From a checkpoint of a small image FSQ autoencoder.
Model: 4.15M parameters, 48-pixel images, encoder arch poolformer, encoder norm layernorm, encoder activation swiglu, encoder num experts 4, encoder patch size [2, 2], encoder depths [2, 4, 4], encoder widths [80, 160, 320], decoder norm groupnorm, decoder activation silu, decoder widths [32, 64, 64, 64].
Training: muon at rate 0.0094, 5500 steps.
Data: trained on stained colorectal tissue patches (NCT-CRC-HE-100K), 7.8 epochs.
Rows from block 5 of the decoder of a small image FSQ autoencoder, named by matrix and row number. Rows with one number belong to one channel. Each number is 200 + 40 x the weight over its row's rms, rounded and kept within 0 to 999. All counts start at 0. After the name is the row's rms in percent of the matrix's.
After each channel's rows are labels from the 100 images, of 14976, where the channel reaches its highest value: "top examples" is what is common among them. Only what is clearly more common there than usual is listed. The data: stained colorectal tissue patches (NCT-CRC-HE-100K). In brackets: how many of the 100.
# convs0: first 3x3 conv (decoder.decb.1.0.convs.0.weight, 64x64x3x3, each kernel summed), inputs 0-63
# convs1: second 3x3 conv (decoder.decb.1.0.convs.1.weight, 64x64x3x3, transposed, each kernel summed), outputs 0-63

convs0.6,110,127,222,199,194,201,190,211,212,138,160,270,205,190,264,225,203,229,198,129,195,229,232,152,184,275,254,148,241,176,235,230,223,160,175,155,204,193,106,196,148,222,163,191,223,213,199,149,214,203,192,164,229,227,223,131,238,102,143,167,226,189,122,244,170
convs1.6,091,245,222,229,265,202,202,247,183,262,206,159,172,191,243,225,197,179,253,202,207,216,223,246,206,184,134,163,208,209,191,143,190,232,235,234,209,163,282,228,241,205,248,187,196,237,250,149,179,175,179,226,118,145,227,245,191,261,252,172,213,124,248,83,179
top examples: tissue: lymphocytes (60)

convs0.37,103,174,247,225,212,171,150,167,188,226,188,176,146,178,205,189,154,197,132,104,263,241,184,197,269,166,185,195,180,115,179,169,215,167,203,242,221,202,310,237,222,250,170,195,153,200,236,235,234,165,185,219,167,223,155,256,256,264,222,184,160,246,171,139,177
convs1.37,098,148,182,193,204,215,241,216,197,135,215,211,146,223,209,177,213,217,212,261,189,164,172,231,143,178,177,206,308,200,197,244,135,264,189,154,220,196,113,130,225,159,203,179,210,242,188,190,233,246,200,197,226,171,220,103,164,144,157,227,238,198,273,260,148
top examples: tissue: cancer-associated stroma (34)

convs0.17,102,272,250,201,215,224,216,202,161,279,271,191,162,212,127,182,221,250,200,140,160,124,127,189,159,197,249,206,206,157,184,224,172,181,147,149,172,209,120,226,175,146,99,216,219,195,211,200,170,158,160,184,199,205,155,159,239,227,224,185,242,175,198,233,140
convs1.17,096,144,214,185,155,232,242,130,171,186,110,193,214,170,227,251,172,139,132,240,179,139,296,248,193,220,159,183,142,225,179,178,214,220,258,247,189,204,270,209,222,149,241,248,172,238,269,223,210,197,216,206,220,158,196,204,181,145,213,161,158,208,206,151,263
top examples: tissue: tumour epithelium (38); tissue: normal colon mucosa (31)

convs0.14,113,225,196,184,185,210,188,241,226,285,227,208,234,148,234,172,147,215,270,172,191,173,200,218,210,226,174,161,110,180,226,197,240,179,222,233,203,247,200,140,329,218,169,196,237,175,148,229,226,198,215,195,228,195,281,213,157,152,208,207,240,313,151,201,216
convs1.14,090,194,202,198,192,160,246,171,138,146,191,209,160,219,130,259,287,160,157,238,226,263,193,183,191,193,193,220,255,176,206,186,137,212,181,229,184,180,182,237,80,177,216,195,130,190,230,188,157,197,224,228,174,215,91,166,167,258,219,207,177,202,258,152,161
top examples: tissue: cancer-associated stroma (30); tissue: debris (27)

convs0.12,081,284,200,90,176,185,200,184,202,162,193,193,166,312,165,204,204,206,185,236,169,222,211,216,212,154,192,220,121,191,202,167,220,244,154,253,186,186,149,256,203,212,143,241,205,215,207,243,219,180,190,188,137,211,81,244,158,192,168,154,190,139,188,207,162
convs1.12,143,187,215,194,281,204,246,261,233,145,195,175,208,301,186,195,261,191,215,199,186,197,168,149,210,153,240,223,230,204,202,201,180,248,237,225,136,236,196,178,186,188,214,135,270,169,206,142,140,148,168,218,202,243,142,198,146,256,218,200,210,262,277,129,154
top examples: tissue: smooth muscle (48)

convs0.41,095,239,209,177,208,227,201,131,202,187,278,264,152,189,227,200,221,209,253,184,186,120,121,180,210,122,175,197,190,291,231,244,220,200,274,220,242,219,215,255,259,265,227,136,179,233,206,214,204,150,211,202,174,302,208,193,210,215,186,215,217,144,203,160,171
convs1.41,074,181,212,209,200,143,212,246,202,191,202,167,191,198,114,218,178,135,129,173,194,191,241,156,178,185,272,151,175,152,198,104,194,161,132,188,196,191,246,239,104,156,199,273,205,179,183,220,225,180,179,167,198,91,142,211,188,191,186,164,196,255,239,206,232
top examples: tissue: cancer-associated stroma (33)

convs0.0,110,177,201,198,162,176,200,170,220,224,126,176,259,224,180,189,202,207,211,160,196,253,177,304,211,255,172,206,159,148,178,184,199,158,195,229,160,116,197,151,181,105,137,195,178,217,217,135,269,265,178,281,233,197,208,153,156,198,203,189,124,183,172,218,165
convs1.0,108,167,166,219,159,186,217,214,250,233,187,184,217,158,199,145,121,186,190,291,220,96,200,195,195,210,257,248,229,165,198,201,234,199,119,111,244,198,173,193,217,240,184,208,242,275,234,272,154,250,179,168,172,241,203,224,250,257,163,189,177,232,243,181,204
top examples: tissue: lymphocytes (63); tissue: normal colon mucosa (34)

convs0.59,094,162,164,202,226,209,218,238,236,181,192,129,254,194,153,195,199,227,94,203,236,226,150,198,174,234,171,252,152,209,208,190,222,228,152,190,152,184,248,132,161,225,161,208,261,249,219,208,239,211,183,147,133,178,137,225,262,252,170,259,159,167,277,248,168
convs1.59,084,207,213,156,182,222,141,189,204,262,240,228,154,248,188,173,208,142,252,175,157,179,190,160,243,235,287,175,146,222,224,226,170,149,263,219,208,181,95,183,275,206,230,197,170,137,181,191,234,113,199,251,261,204,196,187,167,196,253,221,198,245,184,178,261
top examples: tissue: normal colon mucosa (29)

convs0.63,104,276,142,267,149,197,171,231,165,179,181,212,181,228,153,248,173,206,197,228,237,191,178,232,218,280,169,178,103,216,228,172,179,187,224,183,230,171,223,221,177,239,160,169,239,166,207,214,214,185,292,197,209,179,152,179,192,201,325,240,216,185,300,171,204
convs1.63,078,212,235,202,187,172,197,156,233,208,234,154,215,124,207,170,202,170,241,138,157,215,216,178,186,165,264,245,208,149,213,223,241,125,137,254,158,245,170,133,261,120,167,198,168,232,209,204,226,220,136,204,170,177,192,240,174,212,138,145,171,229,89,198,187
top examples: tissue: smooth muscle (80)

convs0.21,083,199,178,165,206,224,240,206,180,139,203,166,176,205,222,189,179,173,117,177,125,151,212,231,193,158,221,213,193,194,199,184,175,203,104,174,178,231,111,157,152,175,198,182,181,173,179,179,150,156,189,242,145,115,274,307,181,136,198,161,178,141,168,206,217
convs1.21,132,137,212,188,163,196,159,180,222,199,199,201,207,246,210,250,254,202,256,210,142,266,194,217,209,222,278,165,221,168,199,181,293,138,245,231,164,159,220,218,214,281,192,262,234,248,140,220,227,143,163,116,155,195,149,151,190,270,186,194,164,205,155,200,212
top examples: tissue: normal colon mucosa (27)

convs0.49,108,241,176,98,169,196,194,258,190,146,233,206,225,241,167,219,188,69,225,202,144,168,179,152,119,217,180,238,166,220,234,191,221,155,193,199,163,180,248,237,247,182,249,235,186,205,204,256,200,163,179,209,221,179,219,226,234,244,104,269,212,177,217,240,183
convs1.49,093,229,175,258,276,221,249,156,142,209,173,163,110,174,214,199,215,299,192,198,245,238,186,307,169,257,198,142,179,174,173,202,156,221,251,214,216,241,172,222,215,268,251,169,195,159,240,132,187,222,191,183,186,176,204,207,215,221,246,145,187,165,156,154,197
top examples: tissue: tumour epithelium (50)

convs0.15,076,245,187,122,178,88,217,239,206,174,159,259,219,216,139,242,221,252,191,193,175,156,224,206,212,264,255,239,167,230,209,279,160,291,137,207,158,216,208,188,184,204,231,142,181,208,178,165,204,217,241,221,191,159,162,146,147,202,211,209,185,121,238,165,212
convs1.15,113,235,177,141,146,256,208,161,294,164,241,137,218,225,228,149,131,109,196,265,191,179,191,197,190,209,169,196,232,182,191,136,208,99,235,173,164,227,169,176,251,195,240,174,137,165,126,198,143,205,216,195,160,155,225,163,177,173,192,235,208,218,221,229,211
top examples: tissue: smooth muscle (40); tissue: debris (37)

convs0.43,096,166,215,144,210,128,141,184,179,176,284,203,184,202,151,161,219,151,274,208,226,193,173,164,217,210,234,173,259,270,240,181,172,240,264,249,233,144,242,129,239,191,213,135,196,190,233,235,165,225,219,221,151,210,182,308,198,225,199,180,190,186,238,133,211
convs1.43,087,199,274,218,166,262,222,241,199,228,143,177,180,152,237,265,225,193,137,144,179,210,231,152,258,221,200,205,127,169,253,152,275,106,212,152,161,215,208,261,138,237,161,195,217,205,182,162,251,152,195,200,224,182,265,150,234,145,186,208,204,222,216,216,185
top examples: tissue: lymphocytes (76)

convs0.1,079,173,230,212,221,172,177,200,175,98,261,252,158,189,191,183,177,185,188,183,201,277,204,157,199,234,214,211,250,169,205,197,213,221,198,148,147,185,267,172,236,171,179,165,222,230,159,202,196,193,206,178,160,175,210,100,241,235,184,187,108,209,144,321,135
convs1.1,071,175,181,241,216,253,227,164,198,265,162,173,235,210,174,216,216,234,277,157,239,164,239,153,278,206,180,172,214,129,236,239,190,205,152,217,223,194,131,232,199,217,205,291,197,189,244,235,224,174,142,237,226,238,138,274,192,155,182,222,262,190,247,179,284
top examples: tissue: normal colon mucosa (33)

convs0.8,117,244,180,213,191,137,174,161,234,239,209,241,239,108,217,216,171,138,208,192,290,197,173,192,203,186,191,151,249,198,268,140,218,152,189,246,254,194,270,203,238,133,214,234,224,214,211,237,236,178,184,225,173,130,265,131,149,204,250,168,203,275,186,215,208
convs1.8,089,196,210,260,198,206,190,205,144,170,256,202,177,287,161,155,231,166,173,172,168,215,219,199,188,190,233,229,102,210,208,230,147,255,229,183,165,265,134,251,141,268,223,148,213,150,167,180,188,224,186,207,240,276,167,233,214,159,172,233,188,117,173,135,175
top examples: tissue: lymphocytes (32)

convs0.50,098,261,215,181,225,189,180,199,175,135,201,202,137,271,142,216,148,204,167,229,241,165,194,196,260,157,172,220,216,219,259,255,175,218,207,214,131,221,189,205,208,185,190,221,117,168,262,195,268,182,249,140,146,162,152,212,199,237,190,251,189,123,235,297,177
convs1.50,089,153,154,219,232,182,214,201,203,181,235,214,265,167,287,203,171,136,179,198,196,242,190,208,133,241,189,189,183,197,54,196,197,247,194,144,212,174,220,247,205,237,267,196,224,216,142,221,130,244,119,227,198,252,208,233,247,197,255,177,166,220,203,173,175
top examples: tissue: tumour epithelium (54)

convs0.47,108,187,203,180,221,186,233,176,164,167,231,110,220,219,170,196,230,215,173,205,274,281,227,205,133,241,242,215,152,207,161,231,205,258,235,190,178,202,165,186,87,262,185,219,143,225,152,174,209,240,204,213,254,244,147,239,215,212,167,240,141,228,268,270,214
convs1.47,073,173,139,208,142,224,161,155,174,210,73,211,243,234,239,215,183,202,160,252,157,178,229,157,154,218,253,245,243,195,186,181,221,130,202,175,225,194,215,255,209,178,183,168,244,156,171,196,188,184,208,112,106,217,123,151,160,186,203,179,220,200,186,135,179
top examples: tissue: mucus (52); tissue: normal colon mucosa (29)

convs0.62,097,207,168,204,162,239,216,208,156,134,232,147,178,161,204,159,158,209,194,156,178,185,257,179,266,267,187,226,122,215,225,258,173,249,168,214,236,183,176,164,162,213,180,181,149,130,155,270,235,190,219,177,222,181,154,271,177,293,196,285,229,227,236,161,177
convs1.62,075,137,175,240,246,128,159,179,254,277,220,277,176,197,217,173,217,174,190,181,251,186,136,195,185,169,133,192,198,222,193,144,214,103,184,197,153,205,181,114,167,177,207,163,200,188,218,146,236,189,163,203,163,148,200,179,173,131,168,196,144,216,110,212,225
top examples: tissue: smooth muscle (32)

convs0.7,105,144,151,168,144,221,146,191,162,120,108,147,172,226,203,143,169,172,234,227,155,220,188,259,200,137,180,161,198,142,111,211,233,235,196,222,192,197,178,166,197,221,157,267,178,212,175,96,210,157,187,212,193,189,146,203,135,180,249,230,211,208,164,200,217
convs1.7,113,186,264,186,246,188,222,294,197,167,204,249,228,249,237,214,152,235,173,220,186,211,186,285,231,235,163,188,200,189,132,202,275,166,152,191,201,229,221,289,166,191,216,290,201,197,223,198,198,207,288,234,206,228,233,188,265,257,112,216,191,242,212,199,189
top examples: tissue: lymphocytes (80)

convs0.55,109,191,185,111,255,166,212,242,173,148,228,244,205,184,163,165,217,173,171,186,187,236,291,226,216,188,187,236,134,173,236,165,166,152,226,218,140,186,110,233,193,220,179,237,147,190,234,285,251,181,196,223,209,124,183,242,218,263,157,277,188,196,242,216,190
convs1.55,077,240,184,243,180,223,260,159,252,247,155,199,206,152,308,230,165,169,222,179,243,183,103,216,204,242,167,169,237,212,184,231,212,240,185,210,196,188,268,189,179,174,216,149,238,165,145,84,161,258,165,167,157,234,211,187,185,225,224,163,195,187,169,198,131
top examples: tissue: tumour epithelium (50)

convs0.58,075,158,192,154,188,149,185,112,214,260,136,164,193,162,233,149,179,213,280,208,158,189,150,235,250,116,168,194,220,170,204,174,169,187,187,250,153,225,136,259,195,257,200,224,209,213,201,147,204,234,196,157,145,258,176,206,276,174,197,186,143,163,177,131,189
convs1.58,149,215,233,211,166,221,168,189,190,206,245,195,183,148,212,193,192,169,88,227,179,153,207,185,222,180,167,144,195,216,221,200,209,95,177,194,205,143,209,158,201,105,224,205,183,241,201,208,193,177,254,280,227,155,243,222,170,184,156,256,285,284,208,222,272
top examples: tissue: lymphocytes (93)

convs0.38,126,144,179,242,206,212,195,225,243,177,213,167,220,197,168,248,220,208,218,165,210,239,213,253,234,245,163,197,235,213,146,220,206,285,227,230,219,162,196,242,191,259,226,156,123,132,119,182,241,197,145,132,208,192,147,109,234,150,186,196,146,203,246,116,176
convs1.38,098,224,259,194,249,240,154,173,150,107,123,236,166,205,195,138,253,222,185,243,166,231,221,144,180,230,204,209,140,256,269,222,216,162,176,162,183,214,208,220,189,217,182,223,200,227,205,229,208,119,147,228,133,171,193,186,178,191,260,228,232,232,102,258,222
top examples: tissue: cancer-associated stroma (36); tissue: smooth muscle (35)

convs0.25,103,222,215,224,151,247,214,106,215,210,238,215,177,182,225,205,221,248,179,253,248,236,137,203,259,241,184,228,126,220,185,131,144,276,158,202,162,200,131,162,187,181,196,225,189,221,192,207,230,191,254,159,128,171,230,164,105,189,225,154,193,221,226,194,119
convs1.25,082,220,205,172,244,135,210,243,215,183,185,208,181,272,211,168,150,185,215,220,124,238,277,181,125,213,219,147,210,122,183,260,248,240,255,175,243,210,234,248,223,260,243,283,253,223,200,171,201,294,162,198,240,180,208,218,233,209,218,177,237,197,230,213,249
top examples: tissue: normal colon mucosa (25)

convs0.45,105,196,201,208,261,191,177,181,141,161,168,204,205,185,237,140,159,265,256,192,174,233,170,280,165,120,190,179,222,181,212,252,253,213,221,186,179,136,177,192,265,165,220,189,215,163,165,170,209,207,169,234,224,168,206,258,138,215,105,287,154,188,134,236,155
convs1.45,109,169,225,166,142,183,195,243,188,223,196,250,186,243,185,217,262,175,151,157,243,174,173,220,162,182,187,197,108,238,151,209,140,202,235,225,231,254,167,177,72,128,182,228,142,235,217,242,201,169,238,262,178,245,241,164,175,230,143,153,181,219,188,176,233
top examples: tissue: debris (32)

convs0.18,096,170,178,137,175,214,253,193,145,203,178,181,153,179,232,195,143,211,142,241,188,184,272,210,188,152,174,129,217,136,97,227,189,214,177,160,140,231,204,185,172,160,141,188,218,172,190,167,256,145,172,130,253,156,163,103,176,235,176,162,179,200,225,214,208
convs1.18,102,238,180,264,244,239,200,221,155,232,187,215,256,189,196,194,239,223,179,246,164,223,197,188,135,238,212,204,143,215,259,208,220,109,221,193,240,223,246,178,185,228,233,191,217,242,140,241,243,253,153,186,201,211,191,152,221,130,258,281,227,128,102,160,228
top examples: tissue: tumour epithelium (63)

convs0.60,080,243,198,104,158,265,238,132,221,168,177,244,206,200,225,149,160,248,177,193,135,250,121,165,180,192,158,203,167,222,186,252,142,179,253,203,178,244,161,246,132,185,181,186,191,206,181,198,149,132,154,149,236,254,222,134,154,199,179,242,175,173,196,215,235
convs1.60,130,215,194,184,220,203,151,247,129,151,187,164,188,239,176,155,232,186,219,240,182,233,167,121,199,147,198,128,221,202,222,223,184,124,216,165,238,133,255,154,187,193,204,193,293,197,175,206,261,274,170,232,178,144,131,198,214,186,127,217,251,222,189,146,149
top examples: tissue: lymphocytes (38)

convs0.9,103,203,135,98,173,180,195,184,241,217,176,255,194,226,200,225,181,206,264,177,206,160,187,267,212,169,216,167,150,178,170,252,185,246,230,198,197,213,209,254,229,159,306,182,109,158,189,191,183,247,177,285,169,157,248,250,179,183,240,162,151,225,185,256,193
convs1.9,109,134,190,164,255,195,155,226,196,259,157,211,260,168,223,169,232,154,224,246,161,223,145,180,237,141,191,217,208,177,197,179,207,118,212,175,155,225,193,121,217,160,177,132,157,246,263,133,202,131,187,192,207,190,206,196,261,238,197,220,250,245,195,131,275
top examples: tissue: smooth muscle (48); tissue: debris (36)

convs0.5,095,138,217,197,167,188,187,159,161,140,157,138,121,172,218,165,225,177,194,185,219,145,244,192,288,162,195,176,204,195,159,217,269,156,220,199,242,164,254,212,205,210,145,156,179,163,170,177,238,225,195,241,195,139,268,172,102,225,154,115,228,180,163,196,174
convs1.5,089,265,267,267,218,178,249,152,253,177,201,215,231,145,144,170,232,232,203,168,156,196,198,226,160,210,202,145,272,227,207,176,180,168,231,198,163,162,207,227,149,76,257,156,258,184,194,215,201,140,169,128,223,214,132,174,230,192,182,196,198,206,259,166,189
top examples: tissue: adipose tissue (34); tissue: lymphocytes (31)

convs0.52,113,173,127,302,209,226,234,241,187,174,225,178,163,199,213,209,193,271,130,245,211,209,164,142,182,223,179,214,281,135,144,232,233,138,234,195,194,166,230,168,206,229,172,166,190,271,192,153,240,246,155,214,161,204,259,211,196,273,205,237,171,128,183,181,164
convs1.52,117,280,91,177,247,145,176,159,215,182,286,227,177,188,223,157,159,124,196,216,161,208,209,225,236,216,201,208,120,245,224,248,205,250,155,199,183,240,173,214,205,227,238,216,275,204,167,249,143,189,258,247,200,207,177,188,239,167,195,137,145,173,212,172,162
top examples: tissue: normal colon mucosa (49)

convs0.31,081,110,191,145,235,193,246,90,201,199,183,223,169,173,253,187,154,201,184,215,163,170,172,208,237,160,204,181,183,174,224,293,161,195,228,180,178,193,144,222,180,153,220,186,158,250,196,177,172,135,189,179,139,148,195,210,140,235,126,129,198,176,161,120,192
convs1.31,143,270,198,216,274,251,152,218,157,190,239,205,237,212,153,161,170,159,165,155,218,241,212,206,229,163,147,195,198,164,141,165,224,154,218,205,212,171,213,203,190,158,158,167,179,207,172,257,270,169,215,269,299,172,149,186,217,145,189,312,199,219,190,132,204
top examples: tissue: debris (61)

convs0.19,106,225,108,142,218,257,263,176,151,176,181,270,137,198,217,200,181,174,214,166,176,161,283,171,171,186,223,181,249,194,133,205,184,264,178,231,233,206,164,162,171,171,189,227,242,229,190,167,208,203,134,260,229,194,200,142,190,193,104,183,215,156,111,206,189
convs1.19,076,140,247,250,184,177,225,272,228,202,257,202,225,204,164,273,246,243,222,206,225,250,137,231,187,175,101,228,244,179,258,156,202,171,181,248,146,193,221,140,203,263,227,146,203,197,271,227,171,200,229,205,148,204,297,201,204,203,228,212,226,202,270,200,184
top examples: tissue: tumour epithelium (49)

convs0.42,109,218,222,230,226,303,202,204,190,213,205,222,261,223,152,168,219,176,162,173,137,198,232,219,185,178,229,225,232,233,174,216,206,310,203,248,206,270,209,197,133,248,192,216,165,143,270,241,233,144,144,146,204,195,185,136,257,218,210,212,273,243,149,234,187
convs1.42,101,175,197,147,149,169,177,218,215,250,167,196,166,132,195,223,210,248,144,224,257,204,167,112,203,202,153,175,137,191,260,145,174,153,213,152,170,140,209,153,220,204,183,137,219,166,120,142,153,249,294,260,170,218,208,195,170,187,197,197,199,167,228,177,251
top examples: tissue: mucus (33); tissue: normal colon mucosa (25)

convs0.53,092,219,234,255,216,218,184,291,222,204,136,199,195,201,229,278,132,214,219,209,206,180,204,166,177,229,209,229,206,225,190,183,240,157,148,153,165,251,183,201,292,221,164,161,182,180,255,171,307,147,215,143,222,139,147,221,200,236,174,136,194,160,185,137,164
convs1.53,081,216,135,187,183,167,227,179,179,195,253,254,219,209,193,219,224,199,218,186,205,249,164,241,180,177,184,129,180,196,138,251,197,280,221,272,163,169,198,239,104,205,216,261,212,126,197,243,133,270,170,195,121,212,230,164,225,221,173,188,213,236,267,215,129
top examples: tissue: normal colon mucosa (50)

convs0.24,105,198,270,156,218,189,161,175,167,222,194,220,144,251,232,257,255,150,199,189,208,196,179,221,202,127,138,189,176,211,180,214,180,213,222,208,249,160,124,200,183,255,173,207,251,193,278,114,144,85,176,252,196,210,170,189,233,143,125,201,208,166,182,217,203
convs1.24,102,248,141,221,134,217,196,142,158,177,202,206,203,200,191,183,154,235,226,229,121,218,207,281,181,197,216,201,177,188,244,168,200,210,197,206,232,196,233,271,215,131,189,197,228,257,131,294,260,313,177,130,199,201,218,220,228,178,250,148,206,254,172,201,212
top examples: tissue: lymphocytes (73)

convs0.34,103,216,185,173,186,208,180,114,220,140,285,209,179,197,279,230,213,217,203,138,197,193,226,200,173,214,225,150,204,202,228,190,197,118,279,257,186,173,209,154,107,207,249,142,171,240,205,284,202,176,181,229,203,195,130,212,212,237,184,253,174,174,246,142,250
convs1.34,082,137,174,202,213,237,271,225,210,167,142,226,239,251,150,179,188,164,200,247,228,213,182,218,187,230,122,235,230,187,211,211,217,230,191,158,213,270,218,237,239,183,52,212,204,164,236,113,220,228,212,206,213,191,263,172,187,175,184,213,236,175,213,252,116
top examples: tissue: normal colon mucosa (26)

convs0.4,107,228,212,252,184,187,195,204,123,190,213,147,189,198,241,192,176,130,152,207,156,241,259,254,236,210,222,188,141,136,170,180,175,253,287,146,161,232,292,226,175,263,205,202,154,170,216,196,204,165,209,211,246,155,169,175,146,156,251,188,155,195,132,203,139
convs1.4,089,156,199,236,180,214,185,217,243,210,186,242,218,257,168,185,188,274,268,140,245,155,157,179,196,159,186,231,272,199,256,175,202,231,177,223,226,173,141,194,211,201,157,265,247,223,207,219,271,233,261,185,125,281,199,281,214,224,144,185,251,220,266,201,222
top examples: tissue: lymphocytes (81)

convs0.46,109,175,228,214,175,181,180,242,201,224,219,181,228,220,177,215,221,162,181,160,205,203,304,147,221,232,239,282,217,229,161,125,267,244,140,216,189,196,230,191,220,195,246,246,191,268,206,194,152,227,211,169,234,203,194,291,180,223,274,148,207,133,254,149,129
convs1.46,092,176,176,191,193,165,234,181,192,204,136,161,157,145,228,258,220,219,160,276,244,223,210,132,210,188,186,179,182,131,267,259,186,139,206,181,205,178,181,217,226,216,142,128,218,132,193,182,208,151,216,238,160,239,153,132,202,160,120,232,230,250,149,215,268
top examples: tissue: adipose tissue (60)