From a checkpoint of a small image FSQ autoencoder.
Training: muon at rate 0.0094, 5500 steps.
Data: 90422 training examples, 7.8 epochs.
Rows from block 4 of the decoder of a small image FSQ autoencoder, named by matrix and row number. Rows with one number belong to one channel. Each number is 500 + 50 x the weight over its row's rms, rounded and kept within 0 to 999. All counts start at 0. Numbers have three digits each.
After each channel's rows are labels from the 100 images, of 14976, where the channel reaches its highest value: "peak at" is the part of the image that holds the peak. Only what is clearly more common there than usual is listed. The data: stained colorectal tissue patches (NCT-CRC-HE-100K). In brackets: how many of the 100, against the usual share in percent.
# convs0: first 3x3 conv (decoder.decb.0.2.convs.0.weight, 64x64x3x3, each kernel summed), inputs 0-63
# convs1: second 3x3 conv (decoder.decb.0.2.convs.1.weight, 64x64x3x3, transposed, each kernel summed), outputs 0-63

convs0.41:529451360483603447410547459520547441504515545546532434442520448500490547445505456539480464514434437476475446556592522507531407506588549474574515532504412423470499473540497475493531554560477529
convs1.41:502551568410457524552506578446508482519556531491500552443488461490516427521464529592504542546562515543470477457425397524475606487462548546556396468460504536571537442482452506514383531424548484
peak at: bottom left (30 vs 11.1)

convs0.48:539509465558468554487537470377502361518550407516503576513466531524497518518478493400490459557554487510457569502486471511456360506441566539518534517475534518422570487462518464393448504522539498
convs1.48:503530598505369423437506485534487595519454519533495531543517508465490415545530443404450541470471530553471495442460532494608433496510536597495562494441563472539497533455510476587457563467450450
peak at: bottom right (27 vs 11.1)

convs0.43:539499457490504563475595542489463345458495457545534504551471478522397507468462457505470545501393485520499521523543490509396439464545467454500556426532516447537452588549530403516441523458448571
convs1.43:523441505535505430504548515495497543563560478408500563548492473481587496547580539523478505559614474438525452479374547446491602568546480579514494532481511495431579443404448526473515504552484467
peak at: top right (35 vs 11.1)

convs0.17:440475430514407489457469424497495518525474526462507523517418434488497447492498499530507604539531418447493380433468438407492535542499486569526564520507485489397489428443538485530545496621569544
convs1.17:477517528460541584533519504438552527474513499539526447451534581534594618524607587511491428474466562558528548602399450600487520477519543479537462519491549493564517536558553555491534543502484460
peak at: top left (30 vs 11.1)

convs0.8:455533619435505535493424492482486398496436537499532557557486543549515526441524557477415436465486509560476512427381523601442574507479451476464514466459474506456477574533582591528479553470486486
convs1.8:570521438555481484484481434519600544473503499555417505510487549503447437561520421519452598500468469499546569432569549470569438560518547491593448502534516497501464443510455476350481505522447564
peak at: top right (30 vs 11.1)

convs0.12:539422425466478479515513449411522520465457429512569550471465441519521593451466500453433400453415493502513489538381450553541371569498517519546443525518464552430506526487493435459541439485514501
convs1.12:526487465531511501514515426464548429550586491454519509476543433490559487586530493617485382415595476518473457480535574477509529542460513528495526565425487444512491409517482468491498487382391498
peak at: top left (65 vs 11.1)

convs0.27:534539541439535492489558517385571509554565409469483411527565467602466495444512480472457509478580453503537521481565595460465549550485502516442526479543415448462461488564458477489401445486411507
convs1.27:509618533542491517418551512481484500511545548508537523404516543472512533589428403546612514452472533564501604512520492549499476546508543515538634522519490557561497563547555470549582472492508533
peak at: middle right (28 vs 11.1); top right (28 vs 11.1)

convs0.16:519461572482533566513436535448480496531502527536447541554372493521578442455520519505467539510495570496493503441484498439433548478503526514595511402404612504594454403486588567490514540513507522
convs1.16:437558530451477510549521491536503495503606510457514478484617486526390533505539485463556479454476436533453513573542607560405432523496470494423423493529372505501452537500586552559491500464519500
peak at: top right (31 vs 11.1)

convs0.44:451456383455459433489452511488507474505494515459499504440399516499431530536472514476465465439509464529494514515655555538428523482425507343559438566510524516464428483529566519492493539572504479
convs1.44:517467552559439552425471471486507546419458512514528527530539483464456587457496529585529464527570528565459515547365432467595523451512533472429548383568484507575549499438480476575501496476547465
peak at: middle left (31 vs 11.1)

convs0.60:463492504458571539454417532434507470435557564500502480455538469453523527497563549595534474525503470518439568629512451466595494426411527417557524495550502521500442425520557446424548563476506549
convs1.60:510499445502417367560493399451481513532471415538502537460516587511533502484496485423480457441460553472580475411496541467506485544487570518521557546436443384500559440519477464450488427484473423
peak at: bottom right (41 vs 11.1); bottom left (35 vs 11.1)

convs0.26:499481486413512433495415561521529515520456545435470423499588444578596576486557495536410473513536502534458487560478437364522495488472471533456443518479556478487471542575570529438550444436458487
convs1.26:561557428596501528500568491417502558481580507553538447419430485486446497490534435442525504462457448490520516480536576538504349482469596454487470483476469412455516501514482470484547516529507626
peak at: bottom right (35 vs 11.1)

convs0.38:479544412453437423535537429444446471519478464488464485468515483557579530517498509563513475516553410456466410380395588456486480600430531480503510445468467508452509412516543477460507466543551553
convs1.38:502464489518397570488520491467558506484455536457416547487482609540578575516605492459506481429447541482524537552563410514542478436534541489548493568570577555459530486429497503440612508542524480
peak at: top right (29 vs 11.1)

convs0.37:447462485524465478454589495548539568477521500461412523507527454465515491553542435475548507503475495469521499424497523407506461528480569513522539436365565590527535524387488398443500563536528606
convs1.37:490521461501556485487526481487501455517482445523573460453477558496413517468434608546562499511525527544553519462518532523497509515480467547559512584621394344425494490568439551502478460426482441
peak at: bottom left (91 vs 11.1)

convs0.30:535593482492492468497439502493526472566555533413491497537549578511517549465583500540521505539549619516392564498487583489420428454485518439435520477448463522531464486510514541470507544402594401
convs1.30:542509459468496479482580469475493518511524434649435481427467427514566512494460459553500470449501392522576457453539452467511569542513505497564439486415448484529508511461436477463455589497410599
peak at: bottom right (46 vs 11.1)

convs0.10:448398376504457497504371505465578498525466481480469572498532529390519489509558533484459508523573475467480489419452490508473546499417425569518549524481507451454440449487464583537518613511505465
convs1.10:487502507523520536571528517513526575518497516515474466471492579554608535543510458538487573479398581495528520484570372518541488505665577511532453462478567581453445473474495479424517506508467551
peak at: bottom centre (27 vs 11.1)

convs0.19:565493397505465467471526433468529461463360495502349451492556431500545529441507561509500405496485455488430443465496509478512554475532483397549509421579471517470489483479468410490559486535494481
convs1.19:473542458518571515522476570541485554481571499418495405553487519484399421444445516541509568544472550496471585522530481505471522498500398463448468399459517448536457488494460459439373461504434579
peak at: bottom right (30 vs 11.1)

convs0.3:467461467464453471443405515514546566564544561554492535483523432466488453528537484545470473544555531497413532431423422474593537580417553561517562442448470492402515481520555549514516566596518477
convs1.3:492434421417641510567526532519385371483500423490498446464426473529531427477509557494509553504487472452571430568525451443448528502543486534473516522523515424478448498466523405493498474492529468
peak at: bottom right (33 vs 11.1)

convs0.36:510505450492524530400506497451492484491506603531359403607490478517521531524470489496395470545583505433539438552526501449543527506465542497493525509527391521447466535592483461603507518457465531
convs1.36:528541477610494479446523491562545525530523423455550535424490578451452541484479465525563535468422470515438481551501549450520424508392553512526526551578453387430520557467571553474424546556503481
peak at: bottom left (42 vs 11.1)

convs0.46:530452385485507454484529529470542574451470503545571499559525573550421528494525401490454382559438494546526526479488518478456558458569481511549420483547581489461537611503512576423521496518503568
convs1.46:522519534440478585527539532485447432539572572484525509512425435518569455450516545608548627538541526492475574435437488507467511533456574508564533503565409501549476529498570440560418502485524544
peak at: top right (36 vs 11.1); top left (31 vs 11.1)